From a checkpoint of a small image captioner.
Model: 11.7M parameters, encoder arch convnext, encoder activation gelu, encoder patch size [2, 2], encoder depths [4, 7, 4], encoder widths [64, 128, 256], decoder layers 8, decoder norm rmsnorm, decoder activation gelu.
Training: soap at rate 0.0029, 25000 steps.
Data: 45211 training examples, 141.6 epochs.
Rows from block 8 of the image encoder of a small image captioner, named by matrix and row number. Rows with one number belong to one neuron. Each number is 500 + 40 x the weight over its row's rms, rounded and kept within 0 to 999. All counts start at 0. Numbers have three digits each.
Before each neuron's rows are labels from the 100 images, of 14848, where the neuron reaches its highest value: "colour at peak" is the nearest of a few named colours to the mean colour under the peak. Only what is clearly more common there than usual is listed. The data: photos of plants and fungi (iNaturalist).
# fc1: MLP up (encoder.blocks.8.mlp.fc1.weight, 768x128), inputs 64-127
# fc2: MLP down (encoder.blocks.8.mlp.fc2.weight, 128x768, transposed), outputs 64-127

colour at peak: brown
fc1.127:519476505496493499441482493480417446546436485507525575527466508547541429532580489558494548517504501545591484539491571471488597490568452480515482564532467385511473594506496494453470438439563509
fc2.127:508525447516476582478471449444546529487516447511499553619493479538556496508466489497485434521506452506521504454466521517462525507502465474543467551464506538543458529482473493409558486473451541

colour at peak: brown
fc1.55:552545554489562471500450479526523480574473567480581530496497450519472464539493566518548580479509519478476500454448519482502571560520477563544514472522440550484527474448499483474407462444454554
fc2.55:461469520475525490441461511533477473569444500475481424464509467488516480514434440509500526453514530504427476598513543467541478496481491552532462470542480557529484562448500461551560478502512425

colour at peak: brown
fc1.263:533556466500461472484491502496556470475499438574498488503549524441494537512523556555501489477583426555497470493559514483469499459483503514508481531433485480504461520469520517545463550473482473
fc2.263:481554525493478515482491536465422478496499512467487536524479573503530519486568585551564493427553477432453459472531542467473547478496563522476519535459520507500514527478522469529481560539549498

colour at peak: green
fc1.567:474466527507497500516491530546431555487451495564481456511561481520590455541495487459473583530493544467537484554469528444495459613465504489475456558525492440564499445534505523537515551542548490
fc2.567:490506492571514500466504552460560485562464443482519488533528537505480436451517521602513569501536545538495471428489493491454444471467541500497532562444535562477429406477505478532553445552508429

colour at peak: grey
fc1.71:444536536525520494506506458496450550493513507488500460495559559529455465500605480476478502501506469436534537562464517495470465492500458579524508492502496505525538514467435394565428509534548531
fc2.71:506483495491452443467447505472509452482489572494562494538473513484485499497501522612507472495429480411547550497426567491582485497461454497480498526533529529509559553477432463448437465489481466

colour at peak: brown
fc1.36:443567530459516504472432451534450590511535531507491507482492470501579506494605462497520555561459524534499522479490463437441492501540572537498487482453532555478446523476566513491448512581484513
fc2.36:493410429475486492521528583522449527505549505518536459427557495462567439469448543431555508535581447523464484523492513555496477486452526511476495536501528528519581469476520490479559491437470512

colour at peak: brown
fc1.120:484542466483529455467510517468530524455466423498515516512510427475478472411462529524484554622520577534609460504553497477485555559487490485500555604463528499498514462481552490433472501477517506
fc2.120:555538469474503467493450456520515525498590454518537444540517490561491422460494519482449496480521491462517456545466588382507504482489465501501460565486492520512498486447534451467492499521492451

colour at peak: green
fc1.349:482466518497489573570566459473530567390398430538496554545473519542515550541486494529505472506531481476483468494573492464457504492499520545548482515574476488517516447540565453476422511409505524
fc2.349:493488463515479589497469459524485460503455468431453510501458540456540500421443526528491481495468499490512466512446496475473484440478517508507495477480534588501516409491473483494477425494585536

colour at peak: brown
fc1.717:461537525521504537529458517502458511440544480454557518531506451547509438496522575541463427581420543558485516547522506512522489484504483488473497594547502533522515503514509536509497423538471491
fc2.717:510485482558554560543556527433471449568513488563553554531553442469460493540544515440559425501486505466524528525454570481523454493462536463490555446454484448542509469535439435501500483528473500

colour at peak: brown
fc1.106:492540480556458545626486507538553511564492471469544566509540464498572539486500573548482548518492500516530583524512566514501528432493527462465479467476501496622521468493464532539485585562476556
fc2.106:500495550513517475485598476567529420525483509506456526547545513555564414573472466464527529511426475517481556443535501499407490503513493482565492521483466465465492464497535430487503452445486492

colour at peak: brown
fc1.685:428476422545523467524518493515466483468535579489491535405475543553489527456480468499568434462504492593513500561441447460455506428508507543480534512562549574461469535470507546499503519470542504
fc2.685:449487454526562476452433479432474484470553553429397534431477509545558498471526449496495527580462500515433489564565534555515516559519409512517528459528449549482486489461546509477462510494519479

colour at peak: grey
fc1.704:515492528488529529520453524482523537511508481601476509486467432495521482567518507501545546526563526517562438485549434504486499558559491498486564519504498463479489504511488452496572412563521437
fc2.704:484515448512502433476426530429497543535481494535502526430504520504542522436502443505485513528398476473467565499506523424487527527524531536510493548501480483551471462415394542511449551583512465

colour at peak: brown
fc1.491:481444482500456466464555525502431480534536470470490456430503489510535474497507513505548511514529514528579555514455483477515594524538506469445449520482437462494462587476539494467470473515498547
fc2.491:494465472532481497463509541518534496526507546491497496488567422521524552513500458462516437463535522399523520441407516466611482504523532492461421530411488584544431530468461505498560567453504528